From a checkpoint of a small multi-label image tagger.
Training: 40000 steps, batches of 256.
Rows from block 2, named by matrix and row number. Each number is 128 + 32 x the weight over its row's rms, rounded and kept within 0 to 255. All counts start at 0. Numbers have three digits each. After the name is the row's rms in percent of the matrix's.
# short0: shortcut pointwise conv, stride 2 (model.blocks.2.short.0.weight, 384x256x1x1), inputs 0-85
short0.66 100:067089155125105164148150124117201167143111209180193155123110130127094128143130128140070149139120141119168127184136117084120160112160160124102148129175049136176062157159141133188177079098110096073089079112137157158162143065096150109109094119107100139140139135
short0.67 097:164096171122104123142106122098106153107129020137104111154087124085065078132153102147106153127140137115114154149206104149128097138160148157129107145155162090132102103108127160130154168118152133131148138108183090149177142152109121118103150144101231113111092098
short0.68 100:117116154169122116151118112118109167081124148098138123101147097209131144139153114135157148120103072135142158092136080171110081102087109126175086123101076116124170109170128102067041120071208113116088141091098143164110157130143109119120141133185146104078075161
short0.69 102:097143085138110129079161146086097142133122158145090159111135165060110158139108142123121198133132094097119132053087158141178132101141116088124121131147119162103090123085132137158112121102091111142166100151134132146042113166099065122061156144164080106142112126
short0.70 100:198108116165141142115113091086166132047068131092084139096128103113137122147125141159133101123125212089133201166161138134156107179101176209183157127167089115118130129127139153121151084105142144076112127093053128140079152148119116076076111110145097112160157105
short0.71 103:129152048153140092112106098145129129109137121130155125136172090099122167163099156175133176173102187184140117107144163115139131144116138145119158150173070178132118120103102113151161148130131177101132176116114077099079100106117151145115147134181137133079078111
short0.72 098:143120147061080114071095122050185079140194144121145111123150142106095079114098118146058178139166056075178148130138072129144083105059089178084145123129099098091169145162162082137151161126158117144094103083127154163117134070136151150149135162107104129089116114
short0.73 104:143127132027151121167123141138140147125135001102112119125125090145181148128080144136081169120150131122147124101129103121134135130069090118090099123135113079052168142120163128140123127123057091112139135173097166111113107109114098126154148144117110127120120134
short0.74 111:158167050093119150143161167129103192133151127101119140091130115139090127150099088114123134088128119108169125180189103130144086189179186111112145163139184145121101162148194199118175118103106162137112184174136132121123148142112120153111083130137115147113122121
short0.75 098:182211149161154162136098104138097104178142181207112154102146177108155123154158193164135095145124137102113138103117131112151126106153107181103139132063158161103064099103132118080092109121139100174082117134130147090157112140134116149121137128200138149117132144
short0.76 100:175191165103151074145144123178109094189170171147114173147154185093135141127078134133174147190083110108098112062123180140181175052094103139086116125084123139109109157117122158098112161084136159111141140103113155123140129173141130211123163131102113108112138147
short0.77 100:122127116203131067134147179086193140171137110150079139144175140107144119126089112136089149153130166130145124138121152088117128157193165126090172093117148068151140120166181149142109105133135105124143136157130119076160132118151152157154118111121141169162117203
short0.78 102:140175129064125128118141099137144138102066197146080161146116114069134139135107143159145106133139095155114160132145137140170106129108099117028108068111135136126149145114087165134140126122120131148083143127152087135127171124154104146121138140119146096165118141
short0.79 102:156166098130131150123175133150083101086161065143095155138146029145121127177066144147136146132106128149071185141168195082145135156124118141093124149133125128139119161123108132087114158143185138167087089142146097132095112152138110138123164132119112096160094145
short0.80 097:126157083191122099122119084041161117160130151129091174192137184166094145161122133125111111140103119163086163092148186129182076091124064167095140068131147117101113163109168132108149139127088088154120156151149173113118076079158076180103103157144128108094167150
short0.81 101:136155094155077118125174089108130143116140161166121121164146123158071054152153116129148108154190156177080145157166144143160092152099091090169086095106165153075120145119121117110109114116141147093128101189157172112102099148124109102122137116159139174135099168
short0.82 099:174113075147153128160107082139115170105071120083133179157143151108118154175119056162156058122108145132179156126056128165155035131149173096153110135144140144163091168116069122107112089175120126125114118060131078136168118143109101110109118193130193181152117116
short0.83 100:136169055056157113166173158064175091128127083133066176156110150084118171127079129130156152151142093153113146158181108128147122174145093138115134139139150116105124154100143187103178107125098132167133128122139156095130094094131119135095154135145074183116165116
short0.84 097:101106157113122102140115108095134155119081178068144136122131111063070114149129150133143107121076148152154156097124174152152083092103132144114129164103149092144152097107079155107140113172120094079140185075080129107093172105164135136137163168186146167121136082
short0.85 099:146145133169097116118116082150120100118116195161130118114129164136099133115121110119133074122154133052197165183133084091182139140140144171127135129150117114121142161125154123156136072069124172109121133127151147094060118120141127110094140120103052115153136127
short0.86 100:118161147140156138142147161126151099139114199097189138186177118126135143133125172150106083201137116155108103110105198110107115105187128189099084133143071143185130132143124149175087085141153139129141083117138134094098100067132125142151119151167132151118110156
short0.87 100:125109120166121102102134106111130162135141084056172148159153145154110128124130146159111114133180179135171147182133094159127148136091131186117234093126132080103131148115195053152133141124166120150186100137139155120140094200129155139141112130096132086100145152
short0.88 102:140149112123161101134130058124129138119149079115107130168101122084116138095122076171154122118109122056126110157121166142130097141085140161157164134166161138098133074141102144151117089162108152128122132137108180137113158121157148121123068138127139145125085133
short0.89 099:138165121127161091179096111073131067069138100173121154128078132136160128104092112146137106177133079151121095068118110096100098094109175151103140096105190130159121119158132128103073124137146147087120191109126124140178151099164187155150094117059125169090093136
short0.90 092:148093078154118122130172178118108146068077051166158142146108053056130133128157090139064080122171173140143130155128170192143150069158137132152140150130102175164114117150130098168120100116165186059157114093153140169182116117130151138109092112145161140115164074
short0.91 103:146062158172132146143162121116091151161100150186093108134157172145089124122142139177152139133074114197133113146083156083155184114126135119157160096107149154076107081150149141160080115114102149146126165167131068100123142111151127145108185168155169077148127137
short0.92 101:100174185103109089161151126117128077133095158126091197086103162120108057088104124103172105127078145142152094144103106083170089095080130153079087119140079114186178151212098155120071120088152138073085174150180069135103157123170151186142103089118149087115114129
short0.93 100:189121159154130137125094121118103139171151132168093125099102137187062095102140105133122112110092137095101123137198067143080120109163143183187147150113137107153137148155144103064107102145162135085124135116086175118073112140139098125152112112118144132093091192
short0.94 095:138088140170115106128119108154108130129144129210176126090187105136141099115134127101111136145142071061120104087088135160129145170148137109100097124110092164137141105115144105148138219112170126126109161149126136082099128105158093121128128135034223101090115098
short0.95 098:208136102161106130131094159186161186160179058084198127124146154137088140128074138134092183149148144173184138195149097116115098159134141102156152135100133068051122134172112133098170165126078123158133144124122184124123086128125184142143136149055125075093132135
short0.96 101:142079113163172118106076068163130150090105166128117043107129118102144174152142123153105112126125190074127151133118166135122106084115134171101152169168130175093081093133087124144118162141049141070121159142135133123047140092139156085121092089176076169132128089
short0.97 097:163131096128148131124147119086112150171062113160087145107134146091078116147177154162163128127135197096103080125065185127154125114143133109114028153147124148125158110153047104107145070101081131150171211093166051043105166138106122113125180170132164137123068164
short0.98 103:103148163122136095075092115116137156085133116135094062219119130134116207178115133121125161087095128113143182147144167087109123164122095131150098108110091167125116179076134129071094139137155088222139077108114128143124142101128121113132169244157128098177170135
short0.99 104:148152046078141086095124131117122172055141138138162148160150182130101120127139121148090166151121156135150132106097144110132198124130101153123126108115168182138096130112155167122095175146082130153175152112218103112046084137162169171145124170168135144092207136
short0.100 099:116127101140167199117132129026095152068147086141111117158127123093034116140095115131222121121074089158126098161101123136117101122147165138132120139111147126096101147122158049120153109154118106151054142115155105155186118101110119142150137123155087121090155118
short0.101 108:056116193150133122192110107141126080151083152121125122150078086134154137111107082116130135138128072147152068054136123141146094145150133109134133133107103112142135102104164148111142107156169118103042096120096089165137134078100118083142082053137157147097105119
short0.102 109:133143076151074055118133112114159123157149090133138157166137105162121106166106141116068112156146118119123137129154099125146063102164081100090103135090110112085044125162128111117085177070130099118101143068151111066049075158102120132084133159110124125115107114
short0.103 102:132138127097151128051145161080121121088185079090124133151135123129082112094158155136118159122059155146121115148114193147162115103135088106117111099178113069151108108042199128137114143192127065165164189157105106082062115097165146149126159167164179100097173161
short0.104 102:132100079155132069085144135186149183139153128131107111086158163136117148156101109069145176127071090155118156103083150150168115130114102140107103137078082142126115103174134115084067182091155124162094170172125137099060137147064121136103147134078121114146141139
short0.105 099:135163163132114111125067056079114129144071185157143100102120166154150129112109156149147133082111129148127131060163124122105114088089152107127130105096106134118150125090098184080098048128161143118108117093147083149133164145136079103089144102138148124112136145
short0.106 097:103136123077149154202136150117045157157122097153110115112122138161092123137112110107125133090156121134142126172107086185125138126166160120114131161144094155102167125144081154116122124147120182124094143164071105094063100138128063154145106104115079150099104124
short0.107 103:147126022117095131110123067167131145083173138091178145158093139151096078157162175101186134174127098090149137075114187127155059095123119090106143119103127113097062129139113130132109110104071089151136139096067128073119118142098081141107117148131128103092116106
short0.108 099:099084020085104121100104067152145102210093129119130080094118157052103108125080102133158141108145132069124130105134100156113134080118123117132159156129100117088122109127115116104153148082094181112150146157069131140145112089149097090136119089085085105147080083
short0.109 092:156155071116145118156091166068122139106146154102132095144169140058119116150129130155172150156186182152161122143112163108142111125144115100187149129134140067144105139140134137156157144107117123114162101172145132164130139102102160092104163167084114129139136115
short0.110 108:138156150137172121144104124135154092146106141131115167095122127129097075124138061192115103192118104138117125086143140127145145069049156159141144094128148064138145121170112138118114125145137133070136151114143126128117120116165166148172088046089123121103071140
short0.111 101:129097087175123149116125094171053145089143126128140106135146132095154116133094087134134152133097110134113125157072123127124060129114147096156103153147140105198150087160153091156094145122110105108052162152153107097113073160184155162130156169125115143058187121
short0.112 099:111150156186112071157112049100120104062163059155111144149122103184124138142081153099150105125077144103136121096167153132113086110146147141139088086128124115141136115088116062120086148135102128130064168087106138110084131120144116139118138135125125129130118086
short0.113 104:153129060177073099060147075093111133074161089128174129128148114040137131125118173073145129134144136053143148074099175100126135157079142128131158063114123101118077099097148095182097150142108111146196121146134174084153097169137130131095118159111101129153122099
short0.114 098:135080139119116076161114117159124105179101129158095143144116102115200098123116136128146085147140141114149136168125074061151133106068123144158156104134059094066127133116123084088161064140070199086145111111083154121089118153147134162153145149157060110123106103
short0.115 097:144107057212139096101155096081103161183152175150109133169161096132141067164072164164074096131085148158080075142162163122175135152138113130083137119113170084122114126141149117120079175126173110109174113150141143103098079125186076176098129144134172136123159145
short0.116 097:134127117175108132104152132082116101109124076083073123148120145169122135154106186127140105129131098169133166059140141164145085136142098133097106163132125076125084142124130120137117098106129147111114158138036134131114121122098047149091158140170106145146121061
short0.117 101:133142084121089118177148096121109168159167118202177160124145115110117146145104112169069181188133181182122109111124125115155069120111135108093130121158117114158120107070130092147158147180131143129147184117183088132138150186147127129129125154112152117119114145
short0.118 101:122115165177135098119133118139147128079164109129047151122185115107103116123129116114116121158096113109135096120106152099122122143050185144109079184150037169186106085185172150170131135125226213123066145077114102101073156150100133096122119144126125103127099115
short0.119 097:110154104136126093137110122146090107118109102183183079106047158112128129095139088152190142084093163144100095127088155185103136105144114124143093185157188141105113082155101118201098138071115059137137084150149114186098120145120161092146106117135078151078142086
short0.120 098:188128075112130139104149219060155152167180108091085109139167128157104116122161107148066163093146140152093152137167098178128127166137122143120170106168158147128150148149148168147161092092158076185130144159173113115129092113125122156130093152106215148121111159
short0.121 102:107086093123128113197120158154160095123107093118194115141167064114158106087109073157131092158124172173153089145083170112076099064173185151133049150130140143135144116177135112141123052116094129121124139106148099076135131120149184130132061137057164133125117092
short0.122 103:124135129107139091108071109079059154082091116125141162102068118131167124149119145141065125136125122173086142149154093137115131098130097118173087167045132144147114123080138111071090120120102135120108156106144076128085144174110124115101136124146161128143151129
short0.123 099:126097070118152092187104213126106165091117117157144112083084132165103074094161132113065118116141152140142104126128108111107157141154147144143126131164173148122122093152148131133103151131100111138167097113185182142005174080148117136113103132153091123105095137
short0.124 100:132071069127108133134183125143107163145104158191111143158108095132036115143106134128130149126192130175144175158154116152157146185103127112119151138113105174126118151117119115179097135145137174114113150103137081163180130188171136144137101124117167048131079126
short0.125 105:138145151128108134150089094161146089149065175053137133154078105155132146159132132150155100123099147139168131173164148087099044153184133131099142121165111071115109143089129131157174123138061147101094131123147087073140134164118143080094121101136143150159086085
short0.126 100:154159113142149136131089103110078131160124195141126115173130140065040164112142134130131051108111098079124148142153090112121102117121143121106179182112111132144117153118135128125099118128104126178128108115092152108107109138157147146122124127092087109105119133
short0.127 100:111142141132155081123133171123085090111118122090143147163132139158157186135154102164119063173121077127068146080083116070108185124141179172143128092110196136132100122135124124125083148112104086136110128104152087153135064088172161110160084119154093173149130121
short0.128 099:077112194145142073171138119171129164120104106072170122136170091139146139148106159139091170141099188161125093109158156108086091169188107130113145113160116123182139124111080118163116150120081176101182210128202128124070133135164135132108131114096101180110071118
short0.129 101:062150187122122087147166147146194063131122091107152148134138130187176149155055100131117152147112134187082130155150152089160056175155148104145119090140126097107128140125099176118159170105084122112100145119180113126086123137112136117188117115164113156147106092
short0.130 098:101121169179141166135113090132120106094120096136112167178076113084125118167105154146112146162092127129150132136161144117139081103129117087171108160136118118171134146092119136086145143138135137140157131124133131099166137123118106110093138130102196119153109121
short0.131 102:176103056115091101122123135147106088167171167077091118119122139111146120113132126134137154137155106124131126116133105154125022108159160096077159135134099095104105125141168117138160164112142132127066124134118062057161142155100090105143104102127108136171117091
short0.132 102:145137080178150167162122087173066149129121144114146119159081147129118116080136112136131090097136123145184115136039072165099095095026086090147121183159101135130153138113117117105117113152110067162077141120175105110106060120142172153104100123124148135078152123
short0.133 099:140148078168129131116089118128144069109178111099182157158106148099113127162112151110153143142090113100095142105121194107147096150113113084080082068143119086130100109098100142095129127108117108118120116129132113096137091104135094132118145134158051166112131106
short0.285 100:078163161100110100123099130094156119126116095131066152169140081149161154124180097161034142138075067141129097144108123090131115124099110077127051111127117137157104149112129115112153149151148128142086109167114080151074136110097098126136097129137122124172132180
short0.286 100:112141050174108165062103105147126072096103108101170126120116152174121088155088130128112083148137144136150137151136103120103027164150123101180179115119161097117069166092140127094147149097171137095127114122127121104165162154061137120068100110156120107145141079
short0.287 100:144155090132121111072135168160139220091159074043137114125173152133084164171148143131096152069125097158148158108072117099110140137123160138154142080132109132159112081143118143148137173142178117181121132145083123132115084183106151150121146164069162133063144170
short0.288 102:223093068137163136148104185145114152166157155102096167150153162135130145133105144131150148123132114164110138087165144122172139144138170082117111101161073076111134146124103148098112161127121126126132142156069077096121128120122205139113129137103151134183089126
short0.289 098:112109136128141088113077113112111122193096062145055142110158131149141154123135096123148164129147144117077091149124111093115137102124127084161105122102144172122138164115146152137132115127141127137145144093092163167050180113165090112140130144133090128114125137
short0.290 104:145142137178133102148162109112142086117137033113100144151094157141126129102086160127155114149140087165099104109184144121113151107099112134155138095104135090055129155133106159123146176143125128125092113137178131101124113114131126088121131149168161075155053066
short0.291 097:097145137151113118109076162088152117129141153161164144105139145117103084116116144101153110179113172171155150198151150151109086139159136109125138123163105101168075158128142152179115139146143127164132116078179130132108160161149123105114111159113192073132120117
short0.292 098:060134088109122148110136159110170158119162071110149132136159127123103152112095114126103075142131146144182105185108121160132096068198115109068101190101089153152165125159162103150128130126106143158129156097127102083059152149133149148141103148102032120111152109
short0.293 097:117140146153099138100140141112129142091121086167135110144135105189149113095149086124093153103121150167122161206121104167097111141230105053177082166134165171114141096093144106114113113105154123095103125107102101149108140138115034048084129172148154159119149129
short0.294 098:107102163079154097150119095092153130142107185140157075104161132100104104084167138134072155140117139142115165150101036124120127117068096116103150149143099166107133077125117115128187171141059127091085098175140094126090139145151137095149087085140122113126119106
short0.295 104:090113139145119099151162115133084129140101125184116129069159141134139131092086078145131139091155150134112094118118146134141172116099049131142145152118119180131134122107115106098151101120072108131142148220044139092035149133164074100157106103148131119129110139
short0.296 105:158132174123115179130137118133176111093187077114100125132145140172144097164115135119093182170137065104161130148112137087124155138103168121092098097110122149119149214160144123165206133121164131166119103079145096135084080099151167151098134155089140153112181112
short0.297 098:137114067206136125155156090100105111189090166116127147119121177113085112167079149148153149131140092142139121129099115122147135121164177071082031177126090090146123169126172148102121135133148093105121144141158117096033128133125157131104153128188043187167156142
short0.298 100:140192105158100140178146150146204050149181175099089181145177146132105106104130112134160204143111136133140158176135125101112161152164158144048047136112148034151150113187143150153127141121171171184074183158103159108113126156130063147151089130103155165185160137
short0.299 100:142087131135144137095092129113189154106140158083151121160132088119162141114119142181153104143109142160127148147083129149137052111129136106081118128121097082145109131141119093123114122095157158120147146115120046121061146090122181102164062122079121111094148113
short0.300 093:082158157081108107162140152115110154153181138106125123154145139216140156129155123136093124107041111186138083113107135159135134125148120097116085182161097091142153098182120127099115123152161124111117099165139117105119139107093162131097122121176172107154114218
short0.301 101:103098084146107158124110057142193117105115117137151144149132108135153151138160120149125127142141174141074104160162134135122112131156138152149163119122109119095154143165123088143151115132140117094137118115145186104152050102156152156163131126127129129065153090
short0.302 099:124189086084158104167164142097116076139095138135069137094147096161055098149125139116117092170178133117123171100134139088137147150126162135068130117114133115122114162172136162117131147095116177176091098145148091096135096136128116117101124136078073143148124150
short0.303 101:126132136127130078139112135080184121100071131144121148151116150156119142148114164154071137134134164110108140161159177140139152146108120148094172134166139178111137165145133127157105093161161150130151120120148126115084113154085127117088126115082174146140153104
short0.304 099:121113179156128127142114121107158102151118144126096119111065143113137161137124125112138127101139051085157128141159080113132107122072159174187181122176112103120093146131150146128160085114173148116102094152016142175164146093142157074128144096115132069124100152
short0.305 099:100109151102141136198114146108170167160106150133139115140132042133100111154075106146096180096119111141155114107105141179147099096184148118056086145145115177129130114108151087075137115154125082138101161128158077118124100141130105148108097137111151137096125182
short0.306 098:172091196118086174085169152139117136108180115122121140141160168154062103145121117107104123141173110144103120126136115144143173139161148102122120104119168138134115115099167090134097198119158055119141110148155188145121136079097068136113103142041154129129193133
short0.307 098:146129161187100086133105083098112141113061121101152137135120053131147110142149139133150084127154149083145161185148189126141150097124112167127150105148116098112086123097191108173126142117132130126161161148131123115166131143133127145119137086167103157147060175
short0.308 098:126156101077145101094138107169088149101168062155194142147143106182138170167093165151111168102134086148125116082145181168113106186136165106097123129155147180175143116070142120142115191133184062105122148098133089123120121149181140098168091118098147124121106116
short0.309 097:108171136158105117096054101136134088136126109128115113124139156202197139123097153137086102153116111176063179101139086115107108124091050140125146116087087123102099132159107106067095127089098132116142086105139152159183124119110073082114104127114022129075096152
short0.310 103:118150137126118122136087138138071135119120124165132124152131105159103160159118152059113135121106166144140196169169147126122075180173075086084146154054105150127078158116092125047071169141144104137095110080141079137121107152053111148105153169118139127131142129
short0.311 109:096108181131152141130096104106083113132076113125137098125073079087099115079161149135156094157165143111153140117157110183113125123172091122147165158103105134087165112058136157120131100143133091098106030119090136134141061094163127128157080093152153151081095121
short0.312 101:111113150117149119151167111141104076150073134055131084128096111165141132098129135137118088104131142158090100103108069176096126159125138120105145147138120114089190118103092164127132135144074124085186155160100098055157128160145113095147118062171095156125070093
short0.313 098:140094072087104079103134095059158110126135140124182098133157070078110081127085109126186068152176135099134038171096123113108092083111153161076129156201088091137099086200146079173179178133129153128105117114179113141168144124124137115139099099106134131088106123
short0.314 096:084154089156188199112099139122101123145140152131129152180068139129080122128079155170099128107137088113117141081154082090100111097083134133118132132138073100113161130125150101101124143165110127121061174134101149075097119167179139139153095100114086168100169180
short0.315 098:094151129042152105104134110113152099152149053135133127125168142026216119123137143136107135080090126119132134153110126179131096153080052102115160144136151119088113115111143147102098138141123103144133151140102151119021115187117119136125143171058095185123127147
short0.316 100:103159165086120104115152115113141106108134122114095166138125122134136131163043149158138106158113155060086172131141154099156123174100156132084106121133106130155076192160065140161150097127154180131118115127148121130071143141117101131129170146111086133191076129
short0.317 100:146109139112118157112052109167159095071125148098059110150079053120129130111119177137198139157117085129103107099092173108032099153102140156096088099192135099123099111125135152189160098157119166109105136098106110155156118128100079047123089135126126147095106129
short0.318 101:123169057187117175105131082195120146035114168094163152152121107125095119168157140107114108144122132032094157086151151134146110113128168125128151097094126157118112162123055151136101079084052107124146142089121109086102113101151148163133122125180068102121106070
short0.319 100:106131153101121152127122098149146182131105157099142135127094100152187178144131163107139096121139141163096105110097103170154133074107131137062120124125146110159142122087127096092097166137099125134101035119102113135200117178093067165142101112133141144137098126
short0.320 097:095146142120129080114186122169096077099134097141157129124134132132131150180061158133116201181066133167103166133145171094181113143098093116091062112119084155099076135094057136156116210138155171142123115137192067100084124120114146176136174152140123168179115126
short0.321 098:097096125130154085179143085118157074115138101101109134141097195124135126118099149131160113113145148087140085121145150142131174076155090200094120106137146072157128075160143155051098159106150173160128137132117112118103134109125132073148136116115110136160155114
short0.322 099:126148128091129152119112131112095132158102135132204159173121120160134131113163179155099088121158155128150162183185107179151116104209121127097136152106165110137168175114167104078163130137091128125126097189147157042126094145154150164188125110148096161154162147
short0.323 103:077118134107152145124132177101166151086132000132134125107127130184106142147126098130084135100126142154148109133162085092121163146146136088146117121167142136096145130100148149152076139180094104127095068175124113166098080119123083131112097148151099123068155171
short0.324 102:136125124036139071112148098116100101155151099149076141158087154127114159178085195131141166135123149155114163048155146134131158155111110065122130114078096178132119168094065126123094087086115071142135140137121118174133126159121113143109151177104089058157064114
short0.325 101:097096123132154156121143105123107171099132170122193096141093095132122174133096154155126160136068180155111158091174146146162109124123150126108119102061120188156132167071094055144095166177119176136146160101134118165164112059162211139162162118135098167132155121
short0.326 093:117147064162114094109167142196168141104123079112081126128131100185178125095090120134137104144139091170098064156083151089140082132150118080195133084140104103155120152113133123141137085138148129092118080180109123187131128112131089141109116115140042136128173150
short0.327 103:129084100052156133108109132211129138100093186116115124108101147045137140123154137141134154116123115067165161098172086136131108106147116158098180153126147109136113162116119147122139139152071067180151117165150143127156135062132119160121130123100134110138139088
short0.328 096:123121072136142069186116167189110106223132214129144113106119116105085131109125103108130135125136106146152141094090123090145068102210115068137077126089119126159144139152112113071148077134158093149122109143124077133117091111152107148161122122057120097157127129
short0.329 098:094148105077126144117155168132086156126087159165168113094111115122115157096129089118124120039091058159099114192174154085114149169136157157068085174117101144125148134103157158117128123132133166172068176102118081091105132123125130138114152110115010129134138189
short0.330 099:143117117129158075161079182153147099141132082138169110107116137196113102066108072158176166079152169132145125156152131083062156135184116136140140124077068123122137147111128103093141078129105131121129125154158062129184081118151148101127098087082058136107138137
short0.331 104:077142087063150157153122164168127129153171080075184118133162114220100159151126131082103161157122083149162134161130084149115174143126156101113105165147138134122162096177140168148167120118139187146073094147172129155102113126130136147164140151155145067110112159
short0.332 098:132137123115158095126093133088114130107139078161081129116123098135090143132097126130127156127108184100159132120134137194123085141126125067212087113130084136173174111167118090139094115113166123141126150137063069185074161101106148112103116178115133105071121169
short0.333 095:150145131122145154073142068104120117087169154093108144158085150122059137166136147160061138115139074093134150151203066127160121151116108178144160106167095096116118142073148115145116212146237075101060106084114101165110131116135101169128103129081119151151180153
short0.334 097:191151172149117127105137136117104130114159067176136156154095119142102128136031151137157083137141087106164124188120107157128119096099116136146063106174121080160132136132168069150138140143154160139060148149109121124184097101045104138138149165095172117120141171
short0.335 107:116119134043144078139130132192100120132060152104148144146093144091161114135145140140147083118146082142101136098109120145135144077086120097108122157096101127121182161117109068128133127127111113126111092145071164108162129071114128136143129124086163112151125089
short0.336 104:165122170106108093146119133136126141103077094141140140173134139166218160160092152142168183140053128133109178171150162143158149139060077145134115089134099132065109187152122141111143138160119128161170153040122097160081164121139119121147168161124108105162141152
short0.337 101:123142102131126105209107121118097162185128056136240129090086083167080107118107102152066133168168173178141084150160049135140116092140113084144089078170108141132119066160102083172130121128101101143106181127148104108094122093181137137175105139129099097097103083
short0.338 096:140142219092129094182109101180171078090134111141122142167109132137151163123178129143099131137141117151156134127100098181117125097087132181149113166140113150181112122062097089137136118153123128143067174113089132105123105082117112125149114133125198145099121128
short0.339 099:122155073106134074125105159096128118130105139106100177133085155018147116134130142158171121151147166126090179121139197130119101122118057113100171113083112145137135146099113121103097108100103137125115115103105139144222143069114117162135119153115171145142169143
short0.340 107:146172142084134149110170180149113136140097113142167164110172097095122155157071151131095178170122131140130166096170133101170140139147107158072095160149170150117056111080112162111149156114167125123143131161140111135071122129105094171123208148124148080140120104
short0.341 105:125178094155145091085131095121085104153126083018099143135122139122086128130108115134133095089186116093091117147160124125127129156101147152165194141149195098133146169123226196101170107132113156165131156177081181161142152117109157124162072117180169140153155128
short0.342 101:104154150085155133085119132119106121127115103129160152131117131160090116095130132129144105136110128173114097173143112134144102105157085139117130218114120108147108160134201137142069187151159098151146147142167135133113095141161168158112157143157149163093175176
short0.343 103:120141232120131136088154109117143115122096181121042118075131134129167103100117125142132147070147157149088155119164091113154121116126085157124142114152131112123110130096078179138137069110145175082150094170131142141122142165118141104111161069165136097146065140
short0.344 097:118139127150100150071124137160118174099157118136119141133196106098106155130088100083089151139097127098189113123119214104155079138179141093126137154127127102169136089151129138105117170112095075150215128138148141186122065106094129158090118132075133162088134089
short0.345 103:123110120130176104151134096164064126123048111094085120128114130090156152120127113146153103135141136103133142171122148104121071129106077077168169160132128107082067139141119200131110151131134116143102097135104125109141110136145117141071109145124122176095148153
short0.346 100:134092116173148139114123101163116146137055116197098107125113162116120128129132141154084136169112104115177128125166132148120169134131099214161149169099136127158142151074129182158154136146117130070138118143152195153174066076116166144134144141125127093035096150
short0.347 103:068141132064158074104129076051180135182127113080118126134143145080142144150122150167032147122153104072096128100112102080106110103097103097121142136146106166168143102133116156153114101109196123181156142211100137131122157092142153110126041110098164121157093147
short0.348 100:093158112082100138108131128073116152061132091159109131145108079172115154156157160130083158090141132171144131135153121137136144133133109106079087149095109163144053168082127085129125179118145189115157128113150112186073097116135146131135136125164052102082127128
short0.349 096:114124138081128158142139149107087103123095113135126150114110158227085142136090124156109089129159117163124154131161089162146071113079133172100103164107091128096142135158150155131123149110104185127062147131125130091153136125152142136107153122102022147127134139
short0.350 104:093120111132047174130097149122105157135095130129098068195138090127115191178131151104123154069105159141135165164162159122075112150159096075113120158112091184122155145039120090078124113105112072188111070069106142110146135134099087079104154205152104122141131126
short0.351 103:062160116125086136137112142105125169056089088121120109108134124051176143120090093090127116110115080117147095104111187112148095125173133128118112132099115087159131119125144149059138112102153161140070135134071099167148130127064077110090106127137070146201117114
short0.352 100:149167115114148109115134142098025090141135110139075141151078158217072114153163126117106073134103087134092185140157117080164133137125090139135140129092096113097132137142117147166086186102165153085110133131160112138083170106118125122103160137141045087099109132
short0.353 099:159119042150130114127143126124175134149152156101137119107161088154097101070143113152074095128121169127162130158125127086148114123140163174167154142126137116176145106158100151153125094096159149137144087157156129169081098113196189141131095130143144079111166142
short0.354 098:202122109137123103232108102115170150138141063092150117153090138104129073136115135165020138138118128156159144174118053114122122115112163113199111124177154089144085127124057109116137090128096128147104128100174125108077123138167181111092095143121153127133109112
short0.355 100:153113131124142161160083083039135117164103136123115079157086118172153120094135117120161129158149108124113107185123087169151053102099159130100110141147090147111095075158097108175102187142110111143020067078144085106153148124170151132144132104155106144146103045
short0.356 103:141169162066188135173096177088133159146082107179167125122112052184127140115123060165140056123163112182136116121166146131095152110125128124113146130158125148106166109158123161166193090154184125120151091109190081117101124126159181099172074070130163098086125115
short0.357 102:137131090127095133128130102139099120102073131070074137112124096079159140097103154160177042131153165075103093101082157085139152141118153160130097140193129157138114100132109169174140067139061126089180142164114125096142145121104119117128130113150066153119143104
short0.358 102:088134185137137081098107070031158108090153135094061139144130105169139076103133078108109145130123145114084138176158113105129129123084150124140174093160118099134112123157098129152114085115147149091103110119167155166123163064090154085109102098161125105119044157
short0.359 104:165058072116083129134149128073148127083113113142160053057160131074163137067107121070137132093202162153136113124136133156090160116120152120129172121150122141161154072117149129161136123119131119148135082152134148129179115089130119090147077118106136140151108092
short0.360 099:153172093147134055192095126178129109153091063131194160080166162154122117086111086160101135175141152133159135087151149112131129069155185134153187112134184158129139131147123164141145116138111134077195139124222161109109106115157173165153117086097100151111089141
short0.361 099:121117109075138105170110164103126128155169171153134070059127141147172137065175111126119102124122103141168079069078134068083141163124159097115136095109160203164149110130149168072100119119112101142136147161157133104113133125202146116138108102067135160071122141
short0.362 098:195163140108154135168189138133119136158123023097092143129148156153098105114181152157104143157155059121121151157173108095146114156090149152105109135111140152082126122200110173152170166124177166160063076148078158120052035131117146125147133120137113105124172139
short0.363 100:087116159162114161117130082136144153110173089104087142142147122133080112160126135107076092153095133102212111183109092192132099059114139133102138187103087121170119161135117074131122082117142140148073147110106118111135123109130133130123129161146105132125171105
short0.364 094:096125168083101140089143140132130138157113163121149125107137174192155168107134099104130111153047082124135171105135144154153059148068097131000054161081155105139155162126132118151089145143143131138142177113054115075080128185113121159142138127105170145137134147
short0.365 098:190136145143149038133130106192176143153176133124092150142103146139118103126101159117108121110146142082114132165117186124121101139112126103100159135131171127161112158083082108124128191121158092147076149091127070159092068089131124138116099141077199139077092127
short0.366 102:139157153145143109079000123159205062093142079153127113150127132124155148131078141106139166149126100119119124092157117100040110165114127144130111093155121146113145157130154166165115154154132157172171151084129166153135179102165108098135109171120137051157098138
short0.367 098:116128111138164150147061076134148108105144085123099167109062098109150104148125125166115159148118092129150126131115142126119105114058156110140070138051175142089078103160089075119119172096186128129136146076157147169128100135154116145091092103146141057069104146